From a checkpoint of a small multi-label audio tagger.
Training: muon at rate 0.021, batches of 64.
Rows from block 6, named by matrix and row number. Rows with one number belong to one attention dimension. Each number is 500 + 50 x the weight over its row's rms, rounded and kept within 0 to 999. All counts start at 0. Numbers have three digits each. After the name is the row's rms in percent of the matrix's.
# v: attention value (model.blocks.6.attn.v.weight, 320x320), inputs 214-319
# proj: attention output (model.blocks.6.attn.proj.weight, 320x320, transposed), outputs 214-319
v.67 109:539409583532582489590475509584531578462595455590515495490569460441551452535419486509540457453510539540445436514538428603416467498544511485568512403531558432395581451542585500545567491548434430595444449574566541612468464486504482547514544543508492441438497400538533435578566505559587490484519427519570538512502455439508
proj.67 100:423606529469436428464515459588455415480461493461482484443458485518484496460489565511499576480474531464502540461384488493498543513542528560450480511555424429482435445479502477483498529455520517425541549467456500427520461509567582440507562420534497537502513592511474520535470574547483513551525507456454540500552560515507
v.68 099:492458551497533430574557506535475419579523454406548428512519488537547505462472555535505541508467460457515563496539506507480526460453529527451556529553457579418521512523536386506529496483482484461541531451524409541585503510493427604450511502574468463520534411496495535515513442549439520574473417470471446557563386523514
proj.68 096:534564432520546529517467482444501517508506537601607534577416507407356409539460473480438505456501424475453518501435493466502507638518457608515412497491525538468529511477441516483547523501466497536494553556548552498506470529442540448538463424568533528535517526514475496478462526465576499511448550504510510410463494474449
v.69 094:443532551565475534487424484509580513511466520575557452537566457479503533393493525494498492574531439517606542569539401432502499491451474477550552512493501521488465508530465482485410543584539429552495495536528507475504457558503535514549450496581429477465558580501510490537501469565455417555631439560448440572479562444499
proj.69 099:500500405479526557631551501570451447458461565472549548503484487492464504536563543464561485477534519506525396554506594457566489519515479538489389434440445478530452472452541482587495486377465522467535464501477609605445564501528502514451545508409490450491398473482525457483401461385506551538465461529535532467500497424492
v.70 096:363533497486516467538448532549487614443486480476595485575414439484573524503523430471526538533447449531475561494451440571388454570528588441509461503511520482469465467508515573506481560486463523445435578593436574451488568421467579494502461519465510493557510511557494544568529554462499372473346380469428508490426535453424
proj.70 097:563487525500499609521621523496433474501421441518455529438459540549447492458433572467449447481471478467459449500522562506570502424414459468553577478545483605516458538514473540471541510483454429557449434479517416473532469531486455480452544470542512473419582450441611486432482541510506533460507629538507506516514453568496
v.71 092:392444517552452450586573564495417484371468547484550500474504577494482611508557450529549509512508501441610482469492497482479585554529546523498520420533519510489533535451419430484487503462565478496454499477426503471380554484399505459472424454500448481523506407617509585462492464554514508534511440479503470405411458547523
proj.71 100:599483583460533591448455475451553524489508540469484508480517465472480492457581531513481521498498508522513434416490471500428466471525540557552490451501490511491492511520547549594533507464459449477507522448491488477566543412552471529550600515473497458439485525466547502539485537598482320489493557573496499528500453377518
v.72 100:500509602504541430413576554515551470512575501549477482526510422556570493502472489502484412539391557469525561554600461411471446489504512489471586396442567525457391508552518399543463527558497514457402479549575494433497516498573415526500453519450473490529538516445477541608475463479484468495468538526488428511453535476507
proj.72 101:439509308518439469585463488483413529533498473468526526470483530442411540550472497545545549422522412549501484536441563544450526398541523517499492475520434503546492530479485492582589459463537486399504462497550432528484503458382538467440552464501556488487479521536559457472465478422534568572484420514489598603569472435480
v.73 112:489501434528506531532493440522433560461412506548479588467435523520526574552477525520547452575481476530462499541474550503435548458492461452506498505449498497542436481425480551449564458488579570420486466436519594501433521375575466451472581479500536473468501527453606537546680487534528594373462508292430614483485426538600
proj.73 106:519460562475499454468532526392583501495433458508518471440519473470460443446484496525454515487373555552614575487478454532544475439446584481454437560548534479491488567476483538577428479497478394585571515513514498555548434579506509457508507550431481522540541415454373443512471490477548398530512557520480442479524509532543
v.74 105:493460539577486505573533463508485541540446456389515494457437478350491488528478512499509519563532518560578510571499503494540500475537492462489582539518450566480457521447617529435496579554459475541557483429512602418464493515520526483537440534573436476491503585505440541512419456474462468544587437564459506567506505528439
proj.74 107:415490492460477443516522504558402460506470448616500521573539549509444500471530493424473526532531563365503510463513523514418568470499510518414450411528472497514523445490503478601544436500445533460363614539486423467549543553519461475532462480428516524469474489529503465614483536466435460439435516540526545552394449480496
v.75 108:418498471563472575423515443565524594387506467557432459473512448501548556493520523481563572490412544467582433490481458564514459455434426622462489538512501562494552523355587457471476505379486545441539525509460517476491483594577520537524502482420459441445485502496530407475364534548459552481484520455508622563532520471487
proj.75 110:536515632487450485521494511487468474524489432551469539442489649534460416481401463453503430540490526485527576535540537455427541555586568442517565499521422519442485412566509498493555584549547405466428469483534513505513493406474543438508447492541523548533517425506468530515509519530549484496607498557487521429517497534586
v.76 097:517580488518496480446428422521513509401371453534491471526467464517583557505500461473515506464578472552489550500458655500524497577505505390479482503441421504546479474465419485533510609484420499469575469518537614417503605409510444517484488472457444496465546573468448551466447461596531525520554477510471456528521581527498
proj.76 100:398389541457492563563567523571505496539486532469473509468494519500541540559479469523510408559452559415540519537536504462509387507492520531542498413615523567490515515542504430563509484465483433510392452551411477580546535516478552427441456542401488442566450516476556412607485520455452519411523563494530517442588514418459
v.77 095:506375406526442549535529530460441398457509464552563485493514527448409521524512504550482438541463472571536441520475450480449587540487573525558480417485512391535551514523539488512528531532419549429499409619466456493419471596533417456494565455479536489530550452556564432479490526437446490546548478564560503452595517464529
proj.77 098:518548497553418455465495497555491454592552562342445457532470475552562619460561481476546553470581491413455580510448518478463490508516521527412496529542496520530343544518486457478529487526649452490460468447453511539442527410493583466492539490516453452438488491460483546515439511482559467500451489470582549528487547526462
v.78 094:447451522544485496518430401532469505538514476461508476455552554489460454531554475540454531499532448422454498564469523496472428533549469375630503563432552523512601572520471455485588548489559529506463540499501496521431452516395494499468455483589431476473457453525530505560594571478519480563493522522547485510519500570506
proj.78 097:529465490472497522451544524515478398505495486456504469480531516464495522453439569519608509574453503508544434455509512499501546513525478467584425441494524419588433494414546584530508455564518589474521490504490474437471468462535515465538510510451558449487547478442459462540459548496496441440490482617348499498458502507485
v.79 096:604478502520530484473522486332633484494413546516487487493538544481531491577467554564444497520475553554381500478543496529407527486557493500517566469559565462418518451449550466494583558539506538444569489446465563572532527458453474480486375461493462474489492494453501469527618542517557496511515560544450454473480442476514
proj.79 100:442495526494506423550474545626318499469597509491465547520484472530519472489510467470593527487504545442541419495435500490441523448465544467484392552492426438522490563552434528478444481480467498458448449481448454477393504512453455484540663611406575536451563446506462491523497474524472498480539494509511439504518450561440
v.80 094:529494445520595567408525609485502399451471546500486548511459527502547574434537521387466549498438510486483554522570505537543487589553431482423516507408476530514503462505522385604464428493559514521451425582466461528452518597500513435456481403400499557478529585534408502415444514515572590474572495566522557504532534495479
proj.80 104:436523464471454412520455551486496565505550468449528504436474413570460476500420527623561460477535479562455489497510414487472479464546624499513492577495517445376545488440441525484483472487543514485559403436546551490514524517503506530581538527496469506459458517436598533609516506432421514499511427460542500566504499531530
v.81 097:530612551424553468498425547470432473541512524501525517506466426523477570494451463513527579489461440465455553481481513513482423598505427419445476505528466700485503527463502536593485482520448530484495528467431476477487527473558455555357420446578530441490500577450500550559466490494456551457590551487497578511581516537596
proj.81 094:535460447504447450469593483424491607469447545571468462482507511499507443582434522545475494505475492484496571526488428424468506499485544636536597369490515422481500420495506391400550434530549509503426470496555503485537495486513571541609432510471533548552597578514464423456493450528518524487433492588396496424453483420436
v.82 094:573484479566482488469447536542462457496611468442502588499511485596588413490381538503506523482532517415495490478608496538471586482498540460480470486483514445472494503435578441530482428472526596544545489535590518486500528538612571502514475489501518569580487525443524476486542556482465495530443477425531425516538522513574
proj.82 101:494602449488443467482578502438568497527481500504384506476488497488434612510526468528475515486548525677443524505421506510485462546555459536541463540496552568530444459506483534454531562515419467460441426462449508513496425466426515510530529442498458450582532489562496490532407455534509529552649473530579518519562486672472
v.83 096:486583583486417570528476446580540463475520503533389510505599417514470508444477552494518447376596519528501447529545423461509444460423432465601520456512555423454391442554453515514527469545459494556449532517522437455524491451436508502448492542598507492498430546493459490551423488437477444525575420475459544532492514502515
proj.83 101:555412511483536482502585576474515561485565509451558512404518553480580530518557466495448578656474416568519560533560549513469607506497511572406508421393442572547565604452553473404495479472553510479523416519499514511463418476601550439541416464478518411507465469524574423416452474525462574531485487471500448548506476546450
v.84 093:415540469557487473470460397501516533558453387498563439455407554451480555531462426390491463563485485575570551545455464469489541443499388596473464499459505507458459439513544508499503535510464449518567471596536541532492363454468509458499472539522553545495525473479373492527455476359387412432541517561504528641533418378540
proj.84 096:532561487522546515484495540502443507459504526470510548588537496537514426525443561537397497441439496494499552459458578521457491472515572523594560488532472511523471591482521459552483439556490648485451574483427484464502649572592486456473437427461457404527441484509521438417541521534576540465470439415434455478501605664488
v.85 097:560493474480456537479547407417503499430587501543517370433484499549500558492526557483443536427509534404536451428469451443642513478552517470478461581408515580484478524439456511476426479432469523573541430490521559456514481414492472469507569466414583530512435435449445445500515503508447465521511575603649421623522459484447
proj.85 104:482535467552597492466512491514516476595509539530495564561615462388527422506556450554502495575466446518520427518549602528508530503543414593566539451525454456498512427497497556463482411514538524403556521422496587569546516503511411545499436511444442462541503586506487511436457480470487501476469483384416420458475554589523
v.86 094:535505497596392474517519401557545485527594509592404551518536494486485497552519489533509477483503517495506496549498463526537474468440485537557510446549415386528507541494435468440432537413516409569529456474468485488524556535482636447521465439553420417506496508515459478454449436463517434526554444491486479548490451541484
proj.86 100:478521526395511516548565497455442451498520427370509470439466474481586506556558552461479532523557508560540501399512518528483534461527463436480532520517607502461472525467557518552512572550511516455471504521412540438469518460518422549553522512514489440482491520555507461543606559514529564534455487478383551536495491537565
v.87 099:553398415398470572600466458537545548510443506598568479430427490355545510527550477470516577524463497525462479532489458568461479563516585546469570474520475527463499488575603498455537502457463479393466448530450539614484560469542507513436503475481494474457551462472603431517611461513596481513504457470436574530479575525497
proj.87 103:409513529599548391460457455563424477487510472480538518541443471513512516527520559492464448432492468419535543532498486443508529542389396429510484533527468494485474486458466509539472538505569476502564509463504421443502476451521457466473479493539498520483490469508467549568432505467427473526477528480522574517591348446437
v.88 098:507528521546485468508467505464500432537447507534517562515442601486457542465442486585538450471560485519505486526422510428575544484515461544521493545504413541515423546457403455563532528518516402516591495457460397468572448398454439467490383481499423506580592551477549560564488520436468473470477472520432497445555425513556
proj.88 103:464474484489552525512490531619451508500530541527532500534480452458493502511624503438444481468483563486502515495514390600435539485396492474428502433469543448514559417534527546483514445488596488509422549516571488518521516553486488554530630577484481598539392569604434444448546399493570562544488469473562418512424528553506
v.89 111:547483507478446531538507499548545488609640613485535482512568467492565447514496483497498461517539529426494521434518464497442479438478510529582418586486496472549500503553491448448432542534478520543453589532558422553613408452439480534414509557590525544382492467437443445478492554407459490512474536538503496515545527512531
proj.89 114:566534523536600504434416534377436504480500469516547469478501560517525428577464459520402552435455424573473506575510495482499358639510427528479500376519473498508522478525522484544552538479509554547534422436489570458501601596581530526597499419496506452618549570512407517460493415566451485501530465483511449484451432534485
v.90 113:491464436587481512434517462574486408444561493448455538528509432444523522542532526415501475620402494476551451579534564592446471445383533475607487460481474561550533578589466488420461509566599565543465497545479482579473568586494469520578461507520498515454498450468613467458463507685490480570549427521437460616495467590449
proj.90 111:507485500449471429530584474437496456511513480510553558444409488594486417537507504553485475464524470545440464455546510323623565513601466472504576481497536500494506408428572460526478619437511497448587455518475486530462481376470533442376520512574466434516464512459416402593460443419563491478470538425501532371515441458548
v.91 095:466461562572490551517460517538551449499494478472533472372606505494513426581529454551524533519500549503547486540477482469548432518461447535497490502514547481544452470529558515448482447533516444530489410455527433518433506473542547478477533523544540565458430479565568445507505612599556433441575486415535503565461510435467
proj.91 105:478428503451472514479461455536553603555469489527434555488446452504544496458468498480513528537509535476453385453464598533510572479606500446537518552499457481460469569525504461534494555445430512460585570565525586433445580565553473529583391545421465516508463487515549507451530471388536525468474534618451433419523577524545
v.92 098:444418584571474473493546519586492485431538526437498505488516482485505439454533474475529317479541540471552476460625424481467613485519493523599597544447555655481490493421508481467529545571560477455562568439525518450382467462435535488467425534463440445505452494527560503629514516403473457520479450445548479489528489466482
proj.92 106:520444488506494491433529544532591577532442521618478530409545528501558550426517470494471662598482458509517475591470503568454429526535453518440461447484481408479535468587486607541482462367533454523522453492471457531650407476577507549451466526539576524406482492459480455471375517473416530456551588561516507518523510514586
v.93 096:492521523518523466400530475498475535559512556440487522501439444500485450390541526593524442493586417436509498531525525525423540517477522486498396482580540489501583516534513563582609492402482501475496572539569523481471495486446521572483432539526530553494584565501548477584481503542481521472409448494436538396501527457591
proj.93 105:636459523561481590518514511493501519443422508527471475502498562527449506578416518479445445450505616496536580433446445455579480508487463521552411532456494466506497502484504428459569530561497514600457526464481464534558451507468562438454603514525523544517505488491402456391529412569462496508526553600518461599449508575469
v.94 107:472508430611465494420499451507500421553435568591473438534454516430508525473432460562474566525464447470503523541488633508531497526466448498514572493475439476548496477474521407419443471567521473433538539500476491502533490532436424533589453426435437499428490597579508599460410445477462484571479557447463503454556537548531
proj.94 115:491500541456555496527420511523457557443550435515469579529456515507502482509527487423560491500555496555512481490503383507437563530550566491376461485491442495470569536510592552572533527453541469471532453524514429538427462513536513510454551531543517491564458491463454399582593551545623570379459464549526520501538453475452
v.95 094:513504452493471535506467432533472580552590457530568515488422464500537527505519415444482510505487456468527536437472436503486529455452468501488443563398515615525574478504509520440578546410571442545573442544511433520438531457505419550467562499452475468496577505482417400491602525425498508446412546518574495509524489552557
proj.95 100:478460553530604570475536488510565502475506498588514536499435539485420427423373549508503481472422636492561602464538483474505412548558548512584522533605472421509464447470490492571437518618461570540506595513577574487530479488446527451519548456429539533498476550519530559540480437547469510514474524432511432450515606490530
v.96 098:439629488507485401444496486536540475499509462541502488496521433517471468474561443542512488531400552582553478481513357462536439387545438608482501536516523507428466469524474469505601476437527530464487502458570406457435485473536508386410609541613492559557463518498486516468455463441529479420548543401540605531503512457543
proj.96 099:529512581547525530578556540493539442454490471585448489628485528538541501542435539432545456475501448477471590509453578566435505573528562464367484529510467442534523444522500578542405492432418456519531510536425494450581578540433575591489500462400568470461492457478559470502522579466518456530581495544412487444446437559433
v.97 109:498548528470570530573487500469411488423436422500540525492450375488499555528517521467506475583434615449513408443546380466509462542523380493526592531510494531512449433428506549577494505487416380515527528391521525554448577454428437462501530501522490606520578554439553473471530529496580494512554455507423610494459532479552
proj.97 103:487485413502503446494454509445501551512599530538534586514518597505444561532437520566461457493512431599570571508473556448600529469489468424543472532448568450558522498530498430383514486515518551483495487565553437431492445519574530517525464479501567374463504517527467520558598523433443386566546486495552493568559532506457
v.98 102:548533366520456509555527558542460572479507457579471356544509460540476523484521470613475507465575533424632534551504505424522516497543463515455528599509471503485407440529489557535527454475449511569487473409493492416447478492494450527549564434504526523467476595477521421410456491460469505532502536611559457584515539541516
proj.98 099:477434552490531453503582410497545442554532460498519490530504518539448402474500515433437405557341417592516399447496504559561461502470507487520505450520528494502551570486509420509512546548558439439531504423481503456486474437516515509502513587465438494507480457582429553527455508476569495479506521509441556417477468530537
v.99 100:519466533593498532502435475404504602471554519460467420507582485386556448462484482504546438634498538532504438519533497437558448532503581527468527557538528403503441516622451466521443530502460457475513431563520443495509569371548540509390488469578522572485549440506489554543421504535612463451443534487351425521531499479470
proj.99 099:492482488394507516543519581511496403522472499484578600481408500461463530542501496506482508447522426544490430452467504505509499469568552455552577479393520532508657429463469521527597523505471450481504598437500624472505577597415447458505539509526379485572421450448478528400487406419498493646548427464518529490515535575553
v.100 099:570479566486480501527581496539513527469459412480487489537565425547474490525468426542498402558533552555624505476598548564492531509446501473543447580536520654463536505506516524514540502546499462504534491487552519480411428465520559517485469508532487469455482510555470474512485545683482389489539537564503495590495491544524
proj.100 101:515512530463599449451445526467512481540457515459408495558444526442527562417516526403472534363469519564402559525471540417406543443532536478420498489478485447496502545603506515440560492538597468517494525468464392444511593469468492498501480598457501607526524514471598518578476479464513484528435483445528541436509547463495
v.101 099:440474480512453500489473488458540592479628554497585593525500537403533444524548494401513578439529451577464527439506475537450594438461545557475480512517518450418545471520500494493508457522540563548482465536480467556557428453427426472463559432507516470450513480533503608563547532572473521516454450536493621519480584566431
proj.101 102:517587519568494497563517550511465434522411474593377479495526467582542468536480503556569493502505502359541469485437437476472409470553361464544529422451564512539417515465540458480454517443493469478492482428504557431511508496585506568483568563494482598497376518535432454411446511428554540475509565415467490462516487402491
v.102 113:475464487504535512539547495489491491450445534498492529439487580477476568533532434541452415390483370456401507427492520439486519556450561438546517456558498539466534576548520501430545474504526528492522477610518595492652501460562550425505584492486488449492577460526450555527596506531516496514554588439547486445523545502567
proj.102 106:417516523410509511408418552487543507529564438477513552405512366515555503503561499502569632545522634462593566530400569588513501436458495464551456557355536468616458449457461473509450466525466515531444454461494522547469455525485474525618439491471437571501481541505465509502550539538500470517466477506543482489531447455521
v.103 100:579466433466459405446533486535595417486518490498494546498482493547513498495476557498513558581473449445475517539446408515564473486461389485524468406507469552530514517523476527516535434510469420486502582484449515510487487536504502585518429571421491534475599484463512490448502478526573490501460426479514530532504464473514
proj.103 097:413572473534553491535526527512424488491478529571600498445498507520487567479487359617479452483516478556575531522504477510419524492468505443484460513515538531611457453583491461499463590500482578524426465402547420469491509562467392511409507445506448464511450516496481485545523458446445549515529591510521437508498463550535
v.104 106:517526561612527566533564451529481460541447515535496441537491479587535438464442463401539593543550621503505517491600534519519504485524405495502577628520400534563473484501469600575456494468484478529557491404423512542492496448540461451463552549556433509493443516527471509411548497476529505444503541512520537603463466503560
proj.104 103:556448404464497420428529401540405530514569508505420603524474579394398496519521521523538466466512429521486446559511496440577507508567528472471477455466573464398513528502547470506469605509572422479576507595501457443553546464558546573449457469473541470405589481503531475529481453532404461538489529564512557475406591545511
v.105 106:367624497550506439537451453529568506495513439526591495511460443464578540455424509367484502503458515485585422533552453527576519505567489517435449503575472565470443569467500572485467589531529461509532527505552402574585530506542554443474473489472594539483527472477490506536435553500478484506566589455473514489595494544494
proj.105 107:564482533405431487552524604556401476510487542440459533516551470502493520533450554525464525492428596441463545488468586498452470368463557430540528452476509452523502486561501424531486521508450484535490525524442579483534479541513512573520534508489491556452491391541486535460509448530514478490461415506421530456416513513510
v.106 107:560431478507429462469580628430603548413510493453517435561538546418414382560568548522397565523484483487467517476526542509508566442464417535521526525381529483477460472535450506461571366478529403491469485502469545582596437560481518428591473480432490508483511499521517484391474502565523542507539532533517409485528436538558
proj.106 106:514505487411546470433452376527475392521527523570470536492535477532582462456416465532572460508486458532537465531523461577500492601438512540484440490607404448501576404493533440540383558539491547579552556452491503462417555515461405486482507438460469500563514439521472491500486527469525484529495500489497550537456543515440
v.107 096:505534476477549532584496474527456439535442482533474519465485529568442558471506479485513545430520505585490481388534493440589462504506436478455504454439447516435488456415444529458449512545481476513511473506499461403458434442484518452475428517594317459469463448482561542522450494458503513472409498584457515440446504521503
proj.107 092:538561549496482505372412539421451609430502494499453523515571526510563569656527589450480445526509603565539595502484512536488581499520540559583613487549483509502571570529486484431535489429407472449573520508530495546470490499571521558538555560481625395518554429588423508541550424481525486444541556439499426507594462459486
v.108 104:497512625480493520479459542494462557512523508554398590521483540476488549496494530455437484485562537520345523465476482497485570571520517532444515505534470424430489539504470392427495511488531439507536497509530486498567505467466517433563447514536538407483453535563476491529449545475571473469431452567471533384528537546537
proj.108 097:498403403428561476490413465482540539419427470517496465499560477453446508565545473457504520514479420505612560540538485512455536390494478470536555500543530595586522510507530563491508458487480627579403480498527453481481529504468533485498598550423517477518500465474583510447500437471437492517578482408441451576520508410426
v.109 091:399522629470382516444541463418520426492547416421484465521444603526413537469419486496542495525470562537498548526563514554525531477524494457600450497512576564499531494452462574488483526512446554417465488400549587458462476499513460525423456524502438573510520494559580441517502478501489445427457517520546460530509503544423
proj.109 089:603499474491526547472453583571494508526510598509499580539519408486618434518531492464531594484510471501506432462515521380427411569519475586428527505495443448441462570538536591498524429537588417469597489573436503537553516468510508515608539461455482499485494470515516494514531450557592528576429479494551486483555546365605
v.110 106:563536479492450483556437443542551438556474612494587444496534525507460573493575533568553549472465511550516417558518504499518538523451434527469477448440460483521524471442552471514441497519537436535527539466491497478459536492544476474562409467516562557560504505410447524556555541323496433487571523487481536465484449470467
proj.110 096:490526482511503534517609517455478545469512445531513517514400534407542523487381503539484515528493531512437543418400536494556465551558519530520503426668517500536456481568553521484486379425467563393453442449545462498497543551527468481453473465544476409444475463503624475486452464570524680503479377588440501539563458499483
v.111 080:437604470526503431545517548442434453471460456494499507545458497514499548503471640489479489543435567400392536542462515499461417591508561640491559490477480510433416494457418533478421518392494464568484495454440412485545429425584582487566534553560463521560508406553433511469480584365485510410513409529512561440604507455469
proj.111 083:566386529451491573507476494525508514537574504565491403482492491450571462519546451526489552545510543457557523564504516504526473417584573412542461564519400506447583486551482480505516485495463380447553625515522494484481545564448488604488476424513522444450519492535563546533480400518442487521464513550440484431410551519481
v.112 097:483487514466492491594535640471450500566410490489509401473497541373576449403553511507452576456584553580512486514592472583401474495443539566548580439447598550500463520523507541508489517450536562530502494503474548498483400444533482504527492535401537546494511616484447606529495618549477482455516494424466502462474511478544
proj.112 092:541482508496533476468534440540547548535572616478456520563484504460492519579438501509478376494486522490493407504366510424565494504539432484449395588513386500413498413461492461492567402503511436501560484572535487512468628562530457483567464515520511452470523474561607440559519521460532455586476484572475549543479468560447
v.113 099:444521467558473539469405433580446583431543458464513475482459494476543556461468475384473492459486449506462480447572464511517429507480494513470499578503481498528481385523518458336525442503502530469526384442479449577495505530454457489474546409460460515391459463525558532430509517521542547575484578506573470386440511549577
proj.113 093:489537497462482496483521560478457440523568502471524540495561446539527461522549571525450531531555505444515442412477507464469528548516494511546589390546481491426499553421441531540489593495534624547452622559546508415518499515579556523528516521435567479561532621473428488534499553482487491494511437414386472635540483475535
v.114 107:550543575486417514529569467520417493536429541568512534435366482482587584482581564515642666457440613472526519494538473525562451458491493524479587510525522625448469507361482503547560391537515493528454483475463547493541528478522448585565577563546458529447467573433557584542446580594486493441517493393554487552552436480515
proj.114 106:448487552446567546471498485575590535523541539382503500531579542533401465555428438502436422560506430504502610412442520468511563524527412465556505469506464539553481454608506485447463496456534513405522519545568376517485484537499541556460377483445535364390494500562587450551557475453412485494471497586448467443521512551568
v.115 108:477438510490515435376557491486542524498482498466546497500555547483523475485456514513567440510483485473462504501520533574473467486460573363576499505434412521471597388572461535523444570470569519459550542491556495535516629395514467520541518474563554404425552464470520486493548498559497463434492556567450554612498528443538
proj.115 106:509592439527485511568569494545476448531583525473497510467505453537518501441624498496461550478482438488501457451436390385506518531421461550477458499485510520539424545401510549496582514500488442562524422483427473577500478493462523510427487503497448569553477549438465497446489497537436480590491444451522497480446526427530
v.116 100:556514454545458487421507373507527552516535538442563509475491491480553501469605487442536460538441540472579468450433492522509413479475524512501576546459507462397434506638461489499451463533513543562515410389499615561460467529458436482542561422473569447494522528472434536472514500580511575520505563507460498571488506497498
proj.116 097:467558502590536525472556649513488461460498510487542483526535407557455462485496455586482478501551436408465468439506498509437515583492484509453473397472595548516488456424503535469545583466510457504443462586413487486510519464491442455434522559422411519518463583473478425537482571506528523523542424467546511484547500451544
v.117 103:425574441581459371454458556506455505599476491555552452533515468404445472479514479511496533540559554505484489490399490537518497487528483592494551487452507433390423449477505544433455455459534525505558538500499397478576467505555523441457605500357554480535446510405555580500413392357429450483500427492544494537481578517502
proj.117 108:508407502492498548554568528478471493487544529523458455552483521480573500539520504593568482500407544513457455508535559576471462558616595440518529517538444486443523458497502520594522472348461448473576513476394564502544566519521452538531519434595444553463447403503470549539520578560531525497548571494368516536515457445436
v.118 092:495497472485552581502422385558507577474498531420590480476590608469540514591520449535606566454537575514449449417548511526536584530578483493472506569532445405491483583516485525533476470492471471550481456394443418509464551514557429469358514501570523541473437494548470486519597490453538467514559455551496571570481579472464
proj.118 088:509465536531501420585491583432478464486530419613479556531396471490444538475458601523486430488583456459572406502443517470524407504521446384499519465516519503524483577491484445465502577508542503438487527594535540518494495543495564420511512507566551568506579453520434510442395434441558446540531569493417429409508483546523
v.119 093:534594553479535542546512426507502564475446490506460384455535438545471532488532512560487524466390613557493487619502522411523569471536550463445597602510491541409470507481530425475499516573570467530537506500621461462530462422550547465530529513474459470449536443358478517507470521488480579430499553516422496476522567460510
proj.119 085:508422469455524552439496522426548458513476496522458603561557474427508435559474461433557537502521475482533595453443524553515545459511507479508534417498529461570607470484571583443515476416469476522560537469443457496611485519473495514529487520523465487543509509557487617505456486522551432486500441449471488542532487517398
v.120 101:435552461474446601494465589481525403604509516561494498531530537448404473457508545438487573576437431564477483614498564457451505511455423531467539433460503486468626462511564459492493470457470504457621444517480458516520412535447575452452417541587533542545429542477555490573463528430529558464533493526455452542472440468525
proj.120 104:553513531548517438580517548494432517570533598446534464550406493519554508561493465553486503418617535504577577417499442516563504498574481449545479572619448495487366501538591534552544599464547421487483496460439519498481560430527432601577567401424462437489602494463441513429462437486598532566483454425519499403480535514476
v.121 097:634489457539544531451548495474615530462452604529461385506567438444495496471452479529449538574473554465554445504500429540537491499449447511529569563460574466496509514515485561532412580606494490534497472454478517528499496467555534494541447587463484460393475501563355505507522545452539543479554594565391467532469491431540
proj.121 100:535520592516477520554513485531424424527404474460522537509460552496507553531468495558532445507500465567477539514479621442480509460527523435493443417506433502482457371573488421447546440391609383582585558435423530466525493506509442400497487481519432581610558618449525431546455469500509418483453413485553558493515513576444
v.122 094:520432545466517573477547461578501470461485532414478564456451588516501563510544441546502477428570499523486589429537564475494506425541497484466489480566436526478538514543532542527505509606509520450487488472510543481574481523506492510543469468421477500557500463482495574477535532631486502566462512506559588534491504495470
proj.122 093:474544486539593509484464575470483653477495499552533523430491485455571452412503533495537481493503617475485471517470406481516552499473556438497494430515534497543525486419441519430460454514454565498457509563534516529492453578532491530429501565504445507427473503493443490577527445458492571387529579473486401432507497518490
v.123 096:478544527440547438555422438443421592512459484450553565504477458427475471578469624522445505506563537614534564579546491433496541558532495551502530498471628566453492349608442448463525517508609425526487467503495488556459500529417533482482504514511503568502463401448480518496471482556476448452478409484483551504445546427477
proj.123 093:463479449479544582526536502516547536534518528580490511559437455461530446433487410523443563467531506360483488464480560545534514528504611466535505480515391480566595562378525408533578471473395529449529591501585468445529492503475564521480541514495548418457582534493444586562462462422521502525555516494445577453455486543421
v.124 098:487550493570462543452546469501464535570548606497465545547533487541507522479536549572541420556444599531569352580431547494550435476481470443487532519533445476488478483467540381487503432565469528535483472446512536546546573495469422617451551519513518562446580460506464399521457423549488388406414557516435478669475542431429
proj.124 097:548469498441494517520508445424485429373521389545584456451515490553440524548452539519413538512567348506410524491476439476459486513443522537526448492499575552490575548511470597565526596515531427435531536499464422450400431497562386392540510446535549442507497468436556533457513550497494527492501448539545544523513456498585
v.125 112:494475481449575533414485617541534363548470451576442506510500511473549493494457435439503505483505437547486488610482478467511580524457576450539492480533505533494513548444585539527438501441504524482545620507580527502497584576500508461554509475426578532535547537546542501486521537412488531507544567532614432413537533459556
proj.125 107:538534551586473433536437466510494562473522596414529500433440542533473449431546497599504547444482494456591525467497565513430416496547467567498510526415561535543354446633466443478561499563564549571467423422355602502659438491480514524465451441498376544560437557541479483510440438547564492528506485459478515498439488493548
v.126 100:495521532512399499514514487583619465472510570494452485486529603525481511558511486552503491468495549529391565439557441404458417466609474525462575413474547420475480523459510508486525451430486561470468480413462563548451558432499525528515545490547539485537506493572504490506487511434408508522554572571481367445480498441428
proj.126 094:542446575494515536451487469462437470465514497554522483432464433468499401520469594494445496487524431460562439456385545522505484571422494511411446599481407626505451489518464466611407555598543517520545536591540487455586475504515491512571426554490497551467518533553507443496511517487497540523493426527446512471562457548582
v.127 097:465550475602547450435509450534443549543590533497561596496560475531587455564507562466508416542582449434358580555435517508435456524458457554486543579539460478593510524511548514468464543447509449480523542530508441451543624477468372461433547518534418548426558521560543451512492480478450536482473544512462467460444402390418
proj.127 090:452416456424440522519555443461484495478573414478467473512433507523462506518527514491525563517493416552550420432501441502472568585477581417542462556468519513449576444444524563469559511563407534528459462509403495522448415530451540486560514375523631435602475449424475405389481467560509498453546455499506540627577576561540
v.128 100:454568396459447523581527459480517483469469460423417516493440479453597496471478557456490585522498488567597434503414515561463458482570414481561569546443558447493435464535518594466513538451479517483479456456477511550531531460590461458485491497456492495413562445525483471479488572498456578544596462528440540501438494428508
proj.128 098:507502574516484449443496538555431411423526524532618560507495494521535514495592485601576431569501523462497460477644446428559544574440486455504562421534466472586469478460448438485479393553464532523552526488496533448402377552448518523508585448506490505583383517559368609464425495512537426499447473486546516492516503486430